{"arch": "coatnet", "model": "image classifier", "color_jitter": 0.2, "norm": "rmsnorm", "norm_position": "pre", "mlp_ratio": 2.67, "layer_scale_init": 0.01, "inner_norm": false, "depths": [2, 3, 4, 2], "init": "torch_default", "beta1": 0.8, "cautious_weight_decay": true, "ema_decay": 0.995, "epochs": 119.4, "warmup_steps": 1030}
Rows from block 5 of a small image classifier, named by matrix and row number. Rows with one number belong to one neuron. Each number is 200 + 40 x the weight over its row's rms, rounded and kept within 0 to 999. All counts start at 0.
After each neuron's rows are labels from the 100 images, of 14848, where the neuron reaches its largest size: "top examples" is what is common among them; "colour at peak" is the nearest of a few named colours to the mean colour under the peak. Only what is clearly more common there than usual is listed. The data: telescope images of galaxies (Galaxy Zoo DECaLS).
# gate: MLP gate (model.blocks.5.mlp.gate.weight, 512x192), inputs 64-127
# fc1: MLP up (model.blocks.5.mlp.fc1.weight, 512x192), inputs 64-127
# fc2: MLP down (model.blocks.5.mlp.fc2.weight, 192x512, transposed), outputs 64-127

gate.276,185,72,235,164,224,215,147,211,252,210,232,183,184,183,155,236,243,315,192,217,116,164,123,212,148,219,229,196,229,222,254,203,250,237,230,239,262,123,224,230,197,215,238,216,164,218,232,197,197,164,198,210,204,248,255,157,214,257,246,159,110,230,222,191
fc1.276,166,186,234,173,254,228,254,162,159,214,208,182,237,243,219,139,173,246,213,187,206,209,159,208,163,176,213,175,198,237,167,173,171,265,186,239,122,188,160,247,248,242,178,116,249,241,237,206,201,227,227,263,198,207,242,191,259,174,213,165,163,247,181,130
fc2.276,189,227,215,166,183,268,139,168,232,202,194,253,175,214,215,209,198,303,181,252,205,195,300,288,312,185,182,142,214,237,198,206,180,163,225,238,191,181,146,184,170,167,246,217,139,168,166,193,225,238,237,298,174,232,165,199,191,205,212,207,179,212,202,148
top examples: edge-on disk: yes
colour at peak: brown

gate.305,202,246,207,148,196,176,271,189,162,279,174,271,190,146,181,206,236,205,171,273,149,203,224,144,215,220,225,211,223,195,221,183,226,184,66,257,240,216,153,191,170,160,154,261,194,189,171,133,236,184,206,187,206,179,174,249,134,215,220,176,154,181,150,231
fc1.305,250,102,217,166,179,162,233,186,164,187,166,222,208,184,122,224,190,270,202,215,146,162,189,158,264,235,213,140,222,130,229,105,246,209,113,184,266,142,210,187,206,207,141,242,248,253,134,199,238,238,262,201,204,221,196,218,233,209,279,111,115,229,166,220
fc2.305,197,243,201,212,280,190,207,244,167,190,200,226,164,208,150,162,173,161,211,187,222,207,275,232,203,174,190,207,230,206,275,212,187,213,250,233,245,216,118,207,239,143,218,234,196,201,206,217,239,116,150,174,142,261,168,187,201,217,224,261,160,208,128,198
top examples: roundness: round
colour at peak: brown

gate.72,82,250,182,199,213,237,185,172,147,153,281,110,201,203,196,141,227,202,174,178,209,252,188,196,193,139,167,213,168,211,218,183,264,279,204,101,181,214,206,207,151,208,168,123,153,129,289,209,146,193,191,231,175,226,201,277,227,146,212,239,200,224,247,195
fc1.72,97,224,211,215,210,180,135,146,164,259,250,251,242,147,237,200,200,245,213,195,249,275,235,203,103,176,135,190,154,267,170,234,237,209,214,258,165,196,149,229,185,164,172,145,218,190,243,254,197,194,249,235,234,252,187,177,217,213,146,247,247,160,141,121
fc2.72,200,167,178,189,210,249,225,255,194,197,184,165,199,239,230,208,204,103,215,230,245,250,151,162,146,215,211,200,232,185,188,213,198,210,231,208,192,227,254,325,218,123,195,200,206,231,226,164,223,192,148,101,265,192,184,238,272,222,192,264,179,169,200,220
top examples: spiral arms: yes
colour at peak: brown

gate.160,131,212,278,210,185,204,184,250,174,172,229,142,231,199,174,178,203,180,239,166,211,190,263,248,103,229,247,174,256,262,260,170,318,191,187,205,197,161,163,205,234,264,208,223,236,216,246,202,188,88,202,249,198,188,132,223,218,209,226,264,121,180,241,189
fc1.160,183,220,184,231,277,269,141,228,235,168,184,165,183,251,179,221,262,160,202,246,202,234,150,187,230,268,191,215,212,165,228,207,171,212,200,161,145,212,202,188,235,179,170,241,214,209,159,192,147,118,88,87,153,199,238,190,161,85,176,238,166,256,203,235
fc2.160,224,320,198,175,225,181,179,205,180,221,183,272,171,179,159,167,212,205,213,156,138,214,249,188,173,208,207,161,233,199,236,224,210,210,193,186,170,176,189,181,139,198,212,219,176,167,204,234,217,230,200,234,255,174,168,166,184,203,228,188,261,247,220,227
top examples: shape: featured or disk; edge-on disk: yes; roundness: cigar-shaped
colour at peak: brown

gate.107,267,251,271,160,199,147,171,246,165,195,171,160,252,170,165,143,235,212,202,189,168,229,134,258,223,131,206,180,211,196,148,224,226,180,229,171,139,184,201,185,221,214,123,165,158,164,144,191,185,276,238,230,170,115,246,233,254,266,258,161,238,222,228,138
fc1.107,189,141,263,180,144,174,143,252,197,207,217,109,218,271,150,280,174,203,177,111,256,221,197,190,206,216,121,189,221,191,147,160,155,212,295,171,179,136,199,192,221,269,171,217,182,186,176,212,220,188,205,194,190,280,193,120,215,182,190,235,227,238,215,179
fc2.107,185,262,198,206,181,188,264,277,176,137,188,186,268,200,183,274,194,316,244,174,154,198,209,197,194,182,239,215,206,245,187,159,184,204,266,119,222,207,209,129,176,221,181,166,108,153,224,169,226,209,275,278,192,193,223,215,171,190,161,302,226,192,209,181
top examples: roundness: round
colour at peak: brown

gate.134,168,150,285,238,163,160,282,200,199,208,204,149,192,179,180,173,185,233,230,228,168,162,88,208,176,155,168,247,186,139,181,151,244,191,152,171,212,187,214,162,195,230,261,227,220,170,245,240,148,175,224,246,201,241,216,254,248,257,237,125,136,211,222,217
fc1.134,251,308,146,194,177,222,167,231,198,184,191,279,205,149,206,208,167,181,192,234,213,272,247,196,202,153,261,144,203,195,246,223,302,288,181,165,134,156,189,191,220,202,158,176,227,153,149,163,228,176,188,212,199,199,235,217,187,106,211,245,276,224,189,194
fc2.134,194,219,294,183,227,238,139,207,249,305,186,248,265,232,207,199,183,211,163,237,177,148,270,217,279,149,199,161,191,179,219,187,203,126,196,186,218,195,215,197,221,186,169,252,199,192,164,222,190,243,272,227,193,193,198,228,246,187,171,289,233,251,182,166
top examples: edge-on disk: no
colour at peak: brown

gate.146,185,206,182,204,193,219,213,245,183,158,206,107,230,260,235,147,264,205,237,201,153,172,205,159,146,143,204,165,178,213,273,213,221,189,222,148,139,224,174,229,174,202,254,214,204,224,293,210,147,148,160,290,174,219,128,210,252,212,204,175,186,163,217,170
fc1.146,198,190,118,194,171,253,193,226,249,194,246,246,181,281,178,216,195,194,231,243,222,158,170,146,213,221,228,186,205,144,199,159,212,203,238,180,205,201,211,204,247,185,244,230,252,221,182,205,173,123,70,210,217,175,210,159,186,143,150,241,178,237,171,237
fc2.146,155,300,206,176,227,212,134,224,126,275,204,227,177,244,218,158,205,265,149,185,145,177,282,189,207,197,202,251,190,195,174,220,212,164,184,201,234,220,184,200,152,163,207,218,128,225,100,173,216,200,248,265,228,133,211,165,184,195,204,218,238,207,159,196
top examples: shape: featured or disk; roundness: cigar-shaped
colour at peak: brown

gate.133,224,131,262,172,212,180,231,211,185,157,156,255,195,263,205,184,152,246,256,228,201,174,171,174,157,209,188,109,219,210,188,206,211,207,191,302,199,199,207,206,272,225,229,231,222,287,236,219,272,210,205,139,263,246,162,142,193,199,244,139,166,288,180,174
fc1.133,262,103,265,139,206,187,150,196,262,232,223,197,237,246,214,235,225,230,252,240,177,225,167,186,153,201,177,171,217,271,220,197,139,228,165,290,253,192,214,232,164,242,197,231,220,234,201,218,263,196,187,200,249,253,116,78,193,190,185,194,145,238,299,232
fc2.133,172,177,240,231,224,215,257,283,252,128,231,245,236,192,169,198,219,159,237,225,227,134,238,203,227,226,209,182,221,177,167,205,222,156,175,116,187,225,169,293,205,171,196,177,180,208,125,218,201,216,159,170,209,217,224,218,238,196,194,278,225,188,174,173
top examples: edge-on disk: yes; roundness: cigar-shaped
colour at peak: brown

gate.280,205,235,224,195,187,188,275,261,260,210,203,117,232,254,238,131,250,181,125,191,135,110,245,197,195,144,228,220,162,255,286,192,228,205,147,106,223,231,134,218,140,237,181,224,165,205,176,179,191,182,152,224,171,236,203,223,234,185,227,235,247,150,174,221
fc1.280,134,182,158,193,171,245,197,209,237,154,254,241,205,224,198,192,222,221,182,249,198,177,204,259,156,225,222,219,135,127,185,211,212,154,269,204,187,171,203,211,219,200,258,184,238,282,272,187,191,195,159,227,161,204,210,174,182,205,182,275,150,249,193,221
fc2.280,237,236,196,240,241,198,192,203,200,231,166,258,158,235,200,173,196,245,234,156,183,219,320,144,251,220,218,219,185,193,203,204,213,225,130,261,183,148,104,206,230,156,165,197,98,157,138,220,142,222,222,254,176,166,215,226,220,182,202,247,260,240,96,230
top examples: roundness: in between
colour at peak: brown

gate.58,219,169,297,194,165,166,182,243,223,230,228,210,209,233,121,174,196,232,175,159,187,179,178,216,190,191,209,198,265,182,217,141,234,183,201,195,246,215,171,180,158,240,169,198,215,173,277,207,156,150,252,311,191,213,168,183,252,201,284,184,169,202,244,149
fc1.58,149,243,158,204,213,247,156,198,193,201,209,186,197,186,166,248,185,173,223,197,238,255,162,191,238,189,244,115,171,173,159,160,270,263,277,182,150,183,209,187,253,256,200,210,173,107,178,225,138,120,179,202,158,168,286,240,189,126,155,144,226,257,221,256
fc2.58,190,217,224,207,116,150,150,267,201,188,201,217,225,162,190,236,203,280,211,242,233,208,247,160,270,185,158,194,205,253,229,207,231,181,180,225,228,225,169,262,192,172,124,192,220,138,192,215,211,173,282,303,253,138,217,171,172,216,212,196,177,201,121,230
top examples: edge-on disk: no; spiral arms: yes
colour at peak: brown

gate.234,157,212,261,222,277,205,204,215,246,138,217,217,270,196,202,267,208,232,266,246,167,141,240,233,160,219,226,185,270,187,185,178,230,255,200,164,169,183,151,195,234,212,164,280,238,153,252,207,204,165,126,157,235,228,202,193,217,129,193,188,176,247,166,229
fc1.234,145,177,195,153,232,179,256,221,209,209,204,180,206,186,203,167,282,293,246,202,118,160,248,156,148,163,265,201,251,208,251,259,193,219,130,281,206,213,176,193,250,208,231,191,213,223,191,223,163,225,181,222,225,118,120,225,209,214,191,140,161,220,210,224
fc2.234,237,253,202,198,189,201,190,202,209,174,213,219,157,189,237,184,220,146,187,244,218,190,242,231,268,179,243,167,180,193,128,244,223,136,222,157,177,157,176,84,172,203,173,184,184,189,181,253,191,199,236,266,171,223,219,218,198,175,181,170,199,241,131,175
top examples: edge-on disk: yes; roundness: cigar-shaped
colour at peak: brown

gate.171,100,203,264,231,175,178,137,166,213,241,273,230,253,169,262,216,176,199,222,170,168,314,237,232,120,200,146,164,209,233,152,249,279,196,183,270,186,130,188,258,161,203,190,195,210,235,204,217,208,161,245,186,223,211,239,109,194,213,204,234,210,197,177,206
fc1.171,161,281,235,153,148,228,132,179,156,239,219,209,232,162,191,169,220,261,280,195,228,223,192,223,177,236,185,204,250,208,211,177,235,261,312,109,239,185,241,206,172,194,188,266,207,223,239,172,215,192,246,177,253,249,237,70,203,227,272,193,218,237,304,133
fc2.171,148,229,154,194,254,175,236,131,225,283,245,168,205,162,246,248,218,233,165,255,224,222,277,245,59,206,238,193,179,177,146,182,195,164,169,196,199,163,201,131,235,167,220,210,226,216,132,314,238,169,227,224,166,302,217,214,199,183,175,266,160,280,217,199
top examples: roundness: round
colour at peak: brown

gate.493,224,114,219,228,191,270,247,238,234,173,242,142,208,183,267,193,256,229,209,223,193,147,171,232,221,165,237,168,174,205,233,165,193,244,150,143,186,231,172,227,215,257,183,234,236,200,276,208,166,154,187,218,149,238,189,275,215,173,177,219,160,196,176,246
fc1.493,186,290,220,163,147,247,218,244,224,198,240,166,180,268,198,187,232,189,233,238,186,217,220,192,142,183,182,189,200,164,256,156,181,179,275,179,189,199,162,220,214,209,243,259,245,262,151,150,159,105,143,267,197,255,145,153,219,123,224,216,191,262,198,185
fc2.493,200,269,202,201,154,164,173,229,182,137,137,275,214,212,173,155,215,171,168,216,158,196,323,195,211,165,168,211,204,219,203,227,214,151,143,200,184,188,168,224,147,84,285,181,180,219,64,185,158,184,211,221,188,184,186,181,264,241,193,239,237,167,204,209
top examples: shape: featured or disk; edge-on disk: yes; roundness: cigar-shaped
colour at peak: brown

gate.299,199,231,187,181,163,238,287,285,148,169,181,141,245,251,186,200,189,182,223,258,155,195,213,165,177,178,250,181,188,210,265,201,260,180,191,167,202,211,201,235,250,226,116,205,240,167,188,173,215,153,182,203,159,241,257,239,241,189,188,255,225,241,207,247
fc1.299,121,239,189,213,165,220,195,221,223,234,278,191,255,207,263,189,254,271,177,214,107,207,324,277,166,212,194,234,163,148,269,179,168,167,225,191,226,263,180,238,168,178,166,193,246,223,247,206,182,128,150,244,167,215,152,219,217,182,164,180,95,220,207,239
fc2.299,195,191,185,187,206,207,207,194,173,191,195,192,252,181,187,185,218,218,240,217,166,174,296,231,226,194,219,262,222,212,200,212,226,182,176,186,182,185,213,172,178,200,227,192,192,204,128,269,260,193,260,294,101,168,185,209,222,224,205,201,160,249,153,173
top examples: roundness: cigar-shaped; edge-on disk: yes
colour at peak: brown

gate.440,206,209,203,209,194,196,220,189,127,186,164,227,225,181,191,202,225,187,223,275,154,157,202,154,217,186,268,192,186,294,212,225,275,269,95,280,144,253,192,242,220,197,180,179,224,193,164,212,218,235,229,212,151,152,129,181,150,151,191,227,213,197,209,226
fc1.440,219,170,240,203,148,147,159,193,266,207,210,209,186,228,181,301,211,236,187,144,192,190,202,199,203,253,160,166,198,213,202,173,212,188,239,240,268,134,216,197,213,173,317,228,241,239,204,187,208,187,259,201,191,249,164,137,219,167,233,175,158,189,203,184
fc2.440,205,147,224,148,240,248,163,224,218,149,192,196,189,228,162,224,172,246,186,217,247,128,256,215,298,197,157,193,217,235,266,208,276,149,141,200,224,232,202,286,186,136,222,225,129,186,153,165,228,239,218,220,218,190,234,182,176,173,199,233,204,189,145,182
top examples: roundness: cigar-shaped; edge-on disk: yes
colour at peak: brown

gate.507,240,271,290,163,217,186,313,215,194,221,175,193,187,219,185,143,198,205,138,172,201,154,190,185,253,132,236,215,207,174,243,203,199,186,123,198,229,216,185,204,234,207,181,209,172,103,176,276,206,187,191,259,186,205,186,219,201,188,206,207,241,221,257,204
fc1.507,252,176,154,165,130,180,130,218,141,223,199,230,213,144,182,280,167,223,165,195,224,186,271,174,198,211,212,158,242,187,181,192,202,157,215,221,266,180,171,193,243,193,176,181,237,273,196,172,230,270,170,253,226,148,157,205,227,300,210,183,220,214,274,197
fc2.507,208,220,214,227,308,195,189,135,191,185,221,292,236,219,154,203,223,285,192,160,209,180,226,160,303,175,213,206,189,130,239,207,260,195,140,108,156,154,177,201,187,175,233,233,151,157,178,281,205,188,256,151,157,214,167,202,284,174,182,356,204,218,175,162
top examples: roundness: in between
colour at peak: brown

gate.167,155,145,342,231,139,160,154,197,231,182,191,134,251,240,209,139,224,240,221,153,162,185,236,274,119,203,208,191,279,221,208,202,171,199,193,143,254,175,245,251,233,182,222,158,257,200,239,217,198,142,194,234,278,237,168,137,270,214,239,152,154,149,257,169
fc1.167,196,263,155,168,260,280,211,244,256,148,218,231,178,225,241,145,240,160,220,262,206,231,195,160,107,177,287,168,185,164,174,219,227,218,257,212,126,208,180,207,204,164,99,240,188,161,191,194,135,112,166,207,132,166,168,254,241,125,188,252,247,241,188,233
fc2.167,251,246,218,185,216,181,178,296,159,182,201,244,234,243,160,203,176,205,229,226,177,184,161,206,259,212,223,187,215,223,251,289,204,190,176,173,190,261,174,231,177,175,182,253,239,169,277,224,143,203,184,233,187,169,226,210,192,226,173,227,251,190,169,153
top examples: edge-on disk: no; bar: no
colour at peak: brown

gate.475,191,195,209,237,173,244,351,261,238,197,232,308,196,229,144,229,202,131,144,265,205,202,199,129,235,204,227,199,181,204,175,158,171,184,163,256,193,195,111,163,216,236,126,240,139,222,196,159,196,209,225,246,155,120,176,274,202,162,215,211,247,192,149,243
fc1.475,218,149,154,196,150,174,189,205,150,250,212,157,172,91,189,196,237,226,157,205,178,172,155,200,181,218,190,222,192,221,239,178,264,214,126,191,237,222,198,197,155,189,198,191,203,225,187,216,208,238,324,228,190,124,119,298,227,247,218,162,184,207,201,272
fc2.475,180,173,200,151,237,271,195,265,238,255,205,234,171,136,186,148,162,191,178,185,153,205,209,221,225,230,215,231,191,196,223,208,233,190,172,231,169,224,134,177,244,193,198,206,133,240,228,272,218,215,222,222,144,189,140,196,233,156,191,269,204,222,108,169
top examples: edge-on disk: no
colour at peak: brown; grey

gate.416,180,213,255,200,209,196,318,242,173,172,163,129,153,239,229,191,190,123,159,221,152,181,259,165,199,201,272,237,223,219,244,219,178,166,145,162,173,235,107,221,205,172,270,211,138,185,216,247,167,171,185,188,167,196,214,295,200,207,216,266,197,168,234,169
fc1.416,144,168,188,203,207,157,140,228,221,147,199,162,228,215,213,208,152,254,180,256,163,147,175,209,149,242,230,266,216,185,183,236,202,186,215,246,178,179,256,218,194,239,178,178,288,256,251,274,165,194,235,188,214,256,190,132,271,198,153,162,149,171,131,209
fc2.416,222,187,212,183,204,253,204,231,245,231,182,258,168,158,224,190,203,220,187,185,281,138,285,245,282,208,217,207,223,183,183,205,246,199,189,170,198,172,193,200,187,220,229,212,108,209,213,244,195,222,253,210,128,222,187,267,256,152,143,270,215,209,130,151
top examples: roundness: in between
colour at peak: brown

gate.114,158,191,247,186,191,191,227,219,213,239,225,187,223,205,200,159,278,208,209,216,171,180,230,212,145,218,279,258,218,179,278,202,245,211,192,193,225,237,162,253,227,195,206,239,202,178,266,223,218,175,160,249,203,208,178,137,213,200,232,171,209,167,224,216
fc1.114,209,209,141,199,209,274,234,239,214,131,222,172,171,252,201,242,233,179,263,231,172,182,146,195,229,206,198,202,205,134,176,150,174,219,237,95,207,179,276,153,199,221,235,236,215,203,167,193,142,104,91,163,144,235,268,180,216,92,212,195,157,238,210,230
fc2.114,244,220,211,145,246,183,114,210,248,193,162,204,200,232,197,122,212,221,172,220,132,161,197,173,248,225,227,187,245,218,259,245,268,209,192,155,217,191,212,207,136,122,271,211,185,193,206,236,180,194,266,170,124,146,210,226,203,123,235,143,227,177,138,174
top examples: shape: featured or disk; edge-on disk: no; spiral arms: yes
colour at peak: brown

gate.68,119,215,312,179,162,174,246,240,142,282,203,135,171,257,154,205,222,232,162,220,179,175,251,158,266,231,247,154,218,192,205,192,161,204,198,218,219,225,182,214,187,228,188,223,273,210,270,137,256,225,135,249,224,243,165,132,187,199,308,131,180,176,218,252
fc1.68,197,238,128,191,177,243,192,229,174,184,234,343,221,250,214,186,173,223,167,215,173,180,222,144,268,252,237,147,210,154,158,193,203,230,208,238,195,204,166,194,247,224,233,215,202,278,182,188,203,210,172,255,146,215,161,257,165,133,202,187,201,208,157,233
fc2.68,202,181,161,195,240,194,188,197,226,292,221,181,184,225,215,260,209,166,148,172,261,198,297,226,238,208,261,195,252,198,184,194,220,178,125,220,198,142,217,145,165,162,251,181,196,222,168,254,210,174,255,208,204,135,201,169,176,163,202,264,142,233,157,143
top examples: shape: featured or disk; edge-on disk: no; spiral arms: yes
colour at peak: brown

gate.49,148,157,240,158,188,187,235,222,211,246,209,195,171,254,177,213,190,183,227,195,194,110,182,213,263,202,179,191,230,227,211,209,232,188,190,170,205,200,203,168,199,161,215,213,228,217,222,198,218,100,209,273,204,279,218,221,184,214,298,236,174,161,179,146
fc1.49,183,217,114,222,141,329,190,250,214,207,248,221,216,225,170,217,202,229,232,221,224,204,171,211,152,231,250,128,152,162,184,152,183,203,257,198,153,223,211,225,241,171,142,220,203,231,207,204,164,101,128,209,187,211,150,174,203,157,174,201,159,286,179,250
fc2.49,162,188,183,161,225,224,184,189,251,274,213,200,193,201,201,179,240,263,234,221,176,206,314,217,304,208,192,186,204,236,211,234,203,174,223,186,166,184,177,195,175,183,220,188,71,186,184,246,196,212,234,322,210,159,254,188,200,166,223,234,245,242,184,140
top examples: bar: no
colour at peak: brown

gate.415,208,114,286,216,232,199,195,232,196,193,179,141,183,211,244,202,221,238,245,242,207,203,236,146,160,198,186,193,194,294,163,183,317,238,192,219,150,193,185,216,263,279,254,173,167,234,289,262,249,218,248,137,214,259,170,151,207,265,215,205,164,225,192,219
fc1.415,156,202,178,150,171,239,232,211,223,270,196,184,174,200,176,188,225,262,227,202,156,206,271,217,124,239,171,192,166,252,246,251,217,193,228,285,227,184,115,164,209,198,247,209,286,182,226,231,154,189,241,241,200,173,142,145,191,167,235,224,108,219,236,208
fc2.415,256,200,242,251,209,134,213,196,149,129,185,256,204,219,173,226,173,131,259,176,202,187,296,192,249,174,227,169,121,178,233,230,234,190,191,171,195,179,177,206,134,133,185,166,116,131,183,210,171,219,212,258,232,176,197,207,247,171,216,266,191,185,223,175
top examples: edge-on disk: yes; roundness: cigar-shaped
colour at peak: brown

gate.498,188,233,253,187,180,257,231,238,192,144,236,211,241,214,195,183,179,240,158,234,183,169,160,174,202,161,259,209,195,246,197,238,230,204,131,185,199,209,201,252,260,230,187,136,156,176,243,226,151,166,173,192,167,161,171,250,208,224,172,226,172,232,205,214
fc1.498,151,149,241,139,124,268,177,254,296,202,238,155,185,191,213,211,208,201,283,251,201,228,207,222,154,203,189,199,217,191,189,147,202,197,231,178,231,205,203,170,185,232,240,228,220,315,175,168,183,184,188,241,185,225,120,59,254,137,185,174,179,209,214,247
fc2.498,287,186,278,190,234,174,169,225,231,139,141,248,178,155,180,196,216,291,230,225,135,147,229,193,324,207,156,185,175,211,259,200,197,190,179,210,209,221,191,226,179,119,215,208,143,166,180,216,220,179,255,184,165,193,237,240,146,197,201,207,232,193,172,210
top examples: roundness: cigar-shaped; edge-on disk: yes
colour at peak: brown

gate.99,163,262,180,143,219,143,261,185,214,171,218,229,201,226,181,217,197,190,211,225,93,160,213,225,250,190,253,205,244,175,236,170,290,188,133,238,188,163,183,166,253,237,149,212,212,200,223,254,229,188,230,214,207,179,214,260,225,166,209,181,219,256,243,214
fc1.99,162,243,196,195,139,155,196,205,167,243,267,109,235,223,134,248,211,223,218,189,199,238,283,235,185,160,190,177,175,201,189,179,217,179,210,222,205,147,199,123,268,224,210,197,248,177,191,191,169,225,232,284,143,266,106,243,196,168,249,246,201,211,222,250
fc2.99,177,129,213,165,251,224,198,190,181,169,174,231,150,188,203,292,182,242,244,169,198,150,260,253,145,216,235,184,267,181,203,176,270,163,140,200,241,129,212,157,185,165,197,202,186,246,169,198,227,146,288,305,146,208,225,229,227,190,194,243,202,224,147,195
top examples: roundness: round
colour at peak: brown

gate.295,193,274,175,211,164,219,180,223,240,185,244,208,187,166,204,179,224,229,219,182,211,277,220,271,144,126,236,161,226,193,201,218,219,197,168,160,190,240,192,217,210,190,195,119,165,178,257,258,225,150,187,227,166,175,144,165,301,287,176,196,157,171,245,129
fc1.295,218,155,160,241,209,190,190,188,224,221,236,210,222,215,217,198,162,184,113,193,256,161,241,197,328,194,153,234,182,193,161,176,212,176,191,150,188,172,162,183,215,190,168,177,113,129,166,192,196,283,145,125,216,178,309,253,204,194,193,234,255,207,163,196
fc2.295,162,238,254,144,213,221,192,165,171,266,227,228,198,220,220,202,176,194,128,121,168,181,213,212,131,187,219,181,209,222,174,242,226,183,223,213,211,198,240,193,173,242,173,235,179,209,155,238,187,292,278,262,209,174,235,204,223,255,175,153,222,209,213,163
top examples: edge-on disk: yes; roundness: cigar-shaped
colour at peak: brown

gate.414,189,143,120,259,164,168,226,246,171,215,232,152,213,249,237,239,194,276,215,230,163,175,131,159,208,190,147,209,123,187,253,240,167,229,217,257,224,244,144,176,153,188,179,212,206,225,148,254,195,191,268,276,227,151,178,194,208,160,231,252,217,188,165,188
fc1.414,202,201,156,181,252,230,234,177,114,142,181,260,208,212,239,142,203,259,184,287,154,199,305,166,166,236,254,220,161,223,218,182,293,220,169,306,174,235,180,200,224,193,172,192,216,171,217,201,220,234,230,183,151,214,110,235,194,184,160,184,124,196,178,209
fc2.414,156,209,245,211,167,209,203,284,229,174,204,256,155,182,218,208,222,180,234,196,186,202,208,174,194,205,213,251,184,184,226,202,222,194,233,207,174,238,170,222,237,131,203,196,262,155,174,216,208,144,206,85,159,245,267,211,252,196,186,167,273,245,103,231
top examples: edge-on disk: no; spiral arms: yes
colour at peak: brown

gate.232,180,102,294,186,149,246,253,236,210,279,204,122,196,123,228,199,179,189,182,145,168,179,147,172,201,163,178,208,234,264,200,217,216,139,195,207,260,231,152,236,176,184,258,153,178,180,218,231,219,191,287,244,265,217,138,202,217,210,231,151,138,170,225,230
fc1.232,133,247,141,185,262,257,148,245,221,182,216,189,168,258,207,215,254,208,188,246,221,232,221,166,190,251,186,140,187,159,162,144,253,249,330,263,156,185,176,213,215,171,207,296,209,195,232,220,137,119,125,144,162,261,189,156,199,112,146,234,215,242,185,241
fc2.232,164,269,220,212,198,239,119,319,228,286,234,266,219,170,204,264,212,262,202,160,218,160,238,190,241,202,176,195,230,249,204,237,233,166,152,239,207,214,181,273,193,168,130,258,214,151,142,263,220,177,255,251,205,152,209,231,232,264,231,248,221,222,210,148
top examples: bar: no
colour at peak: brown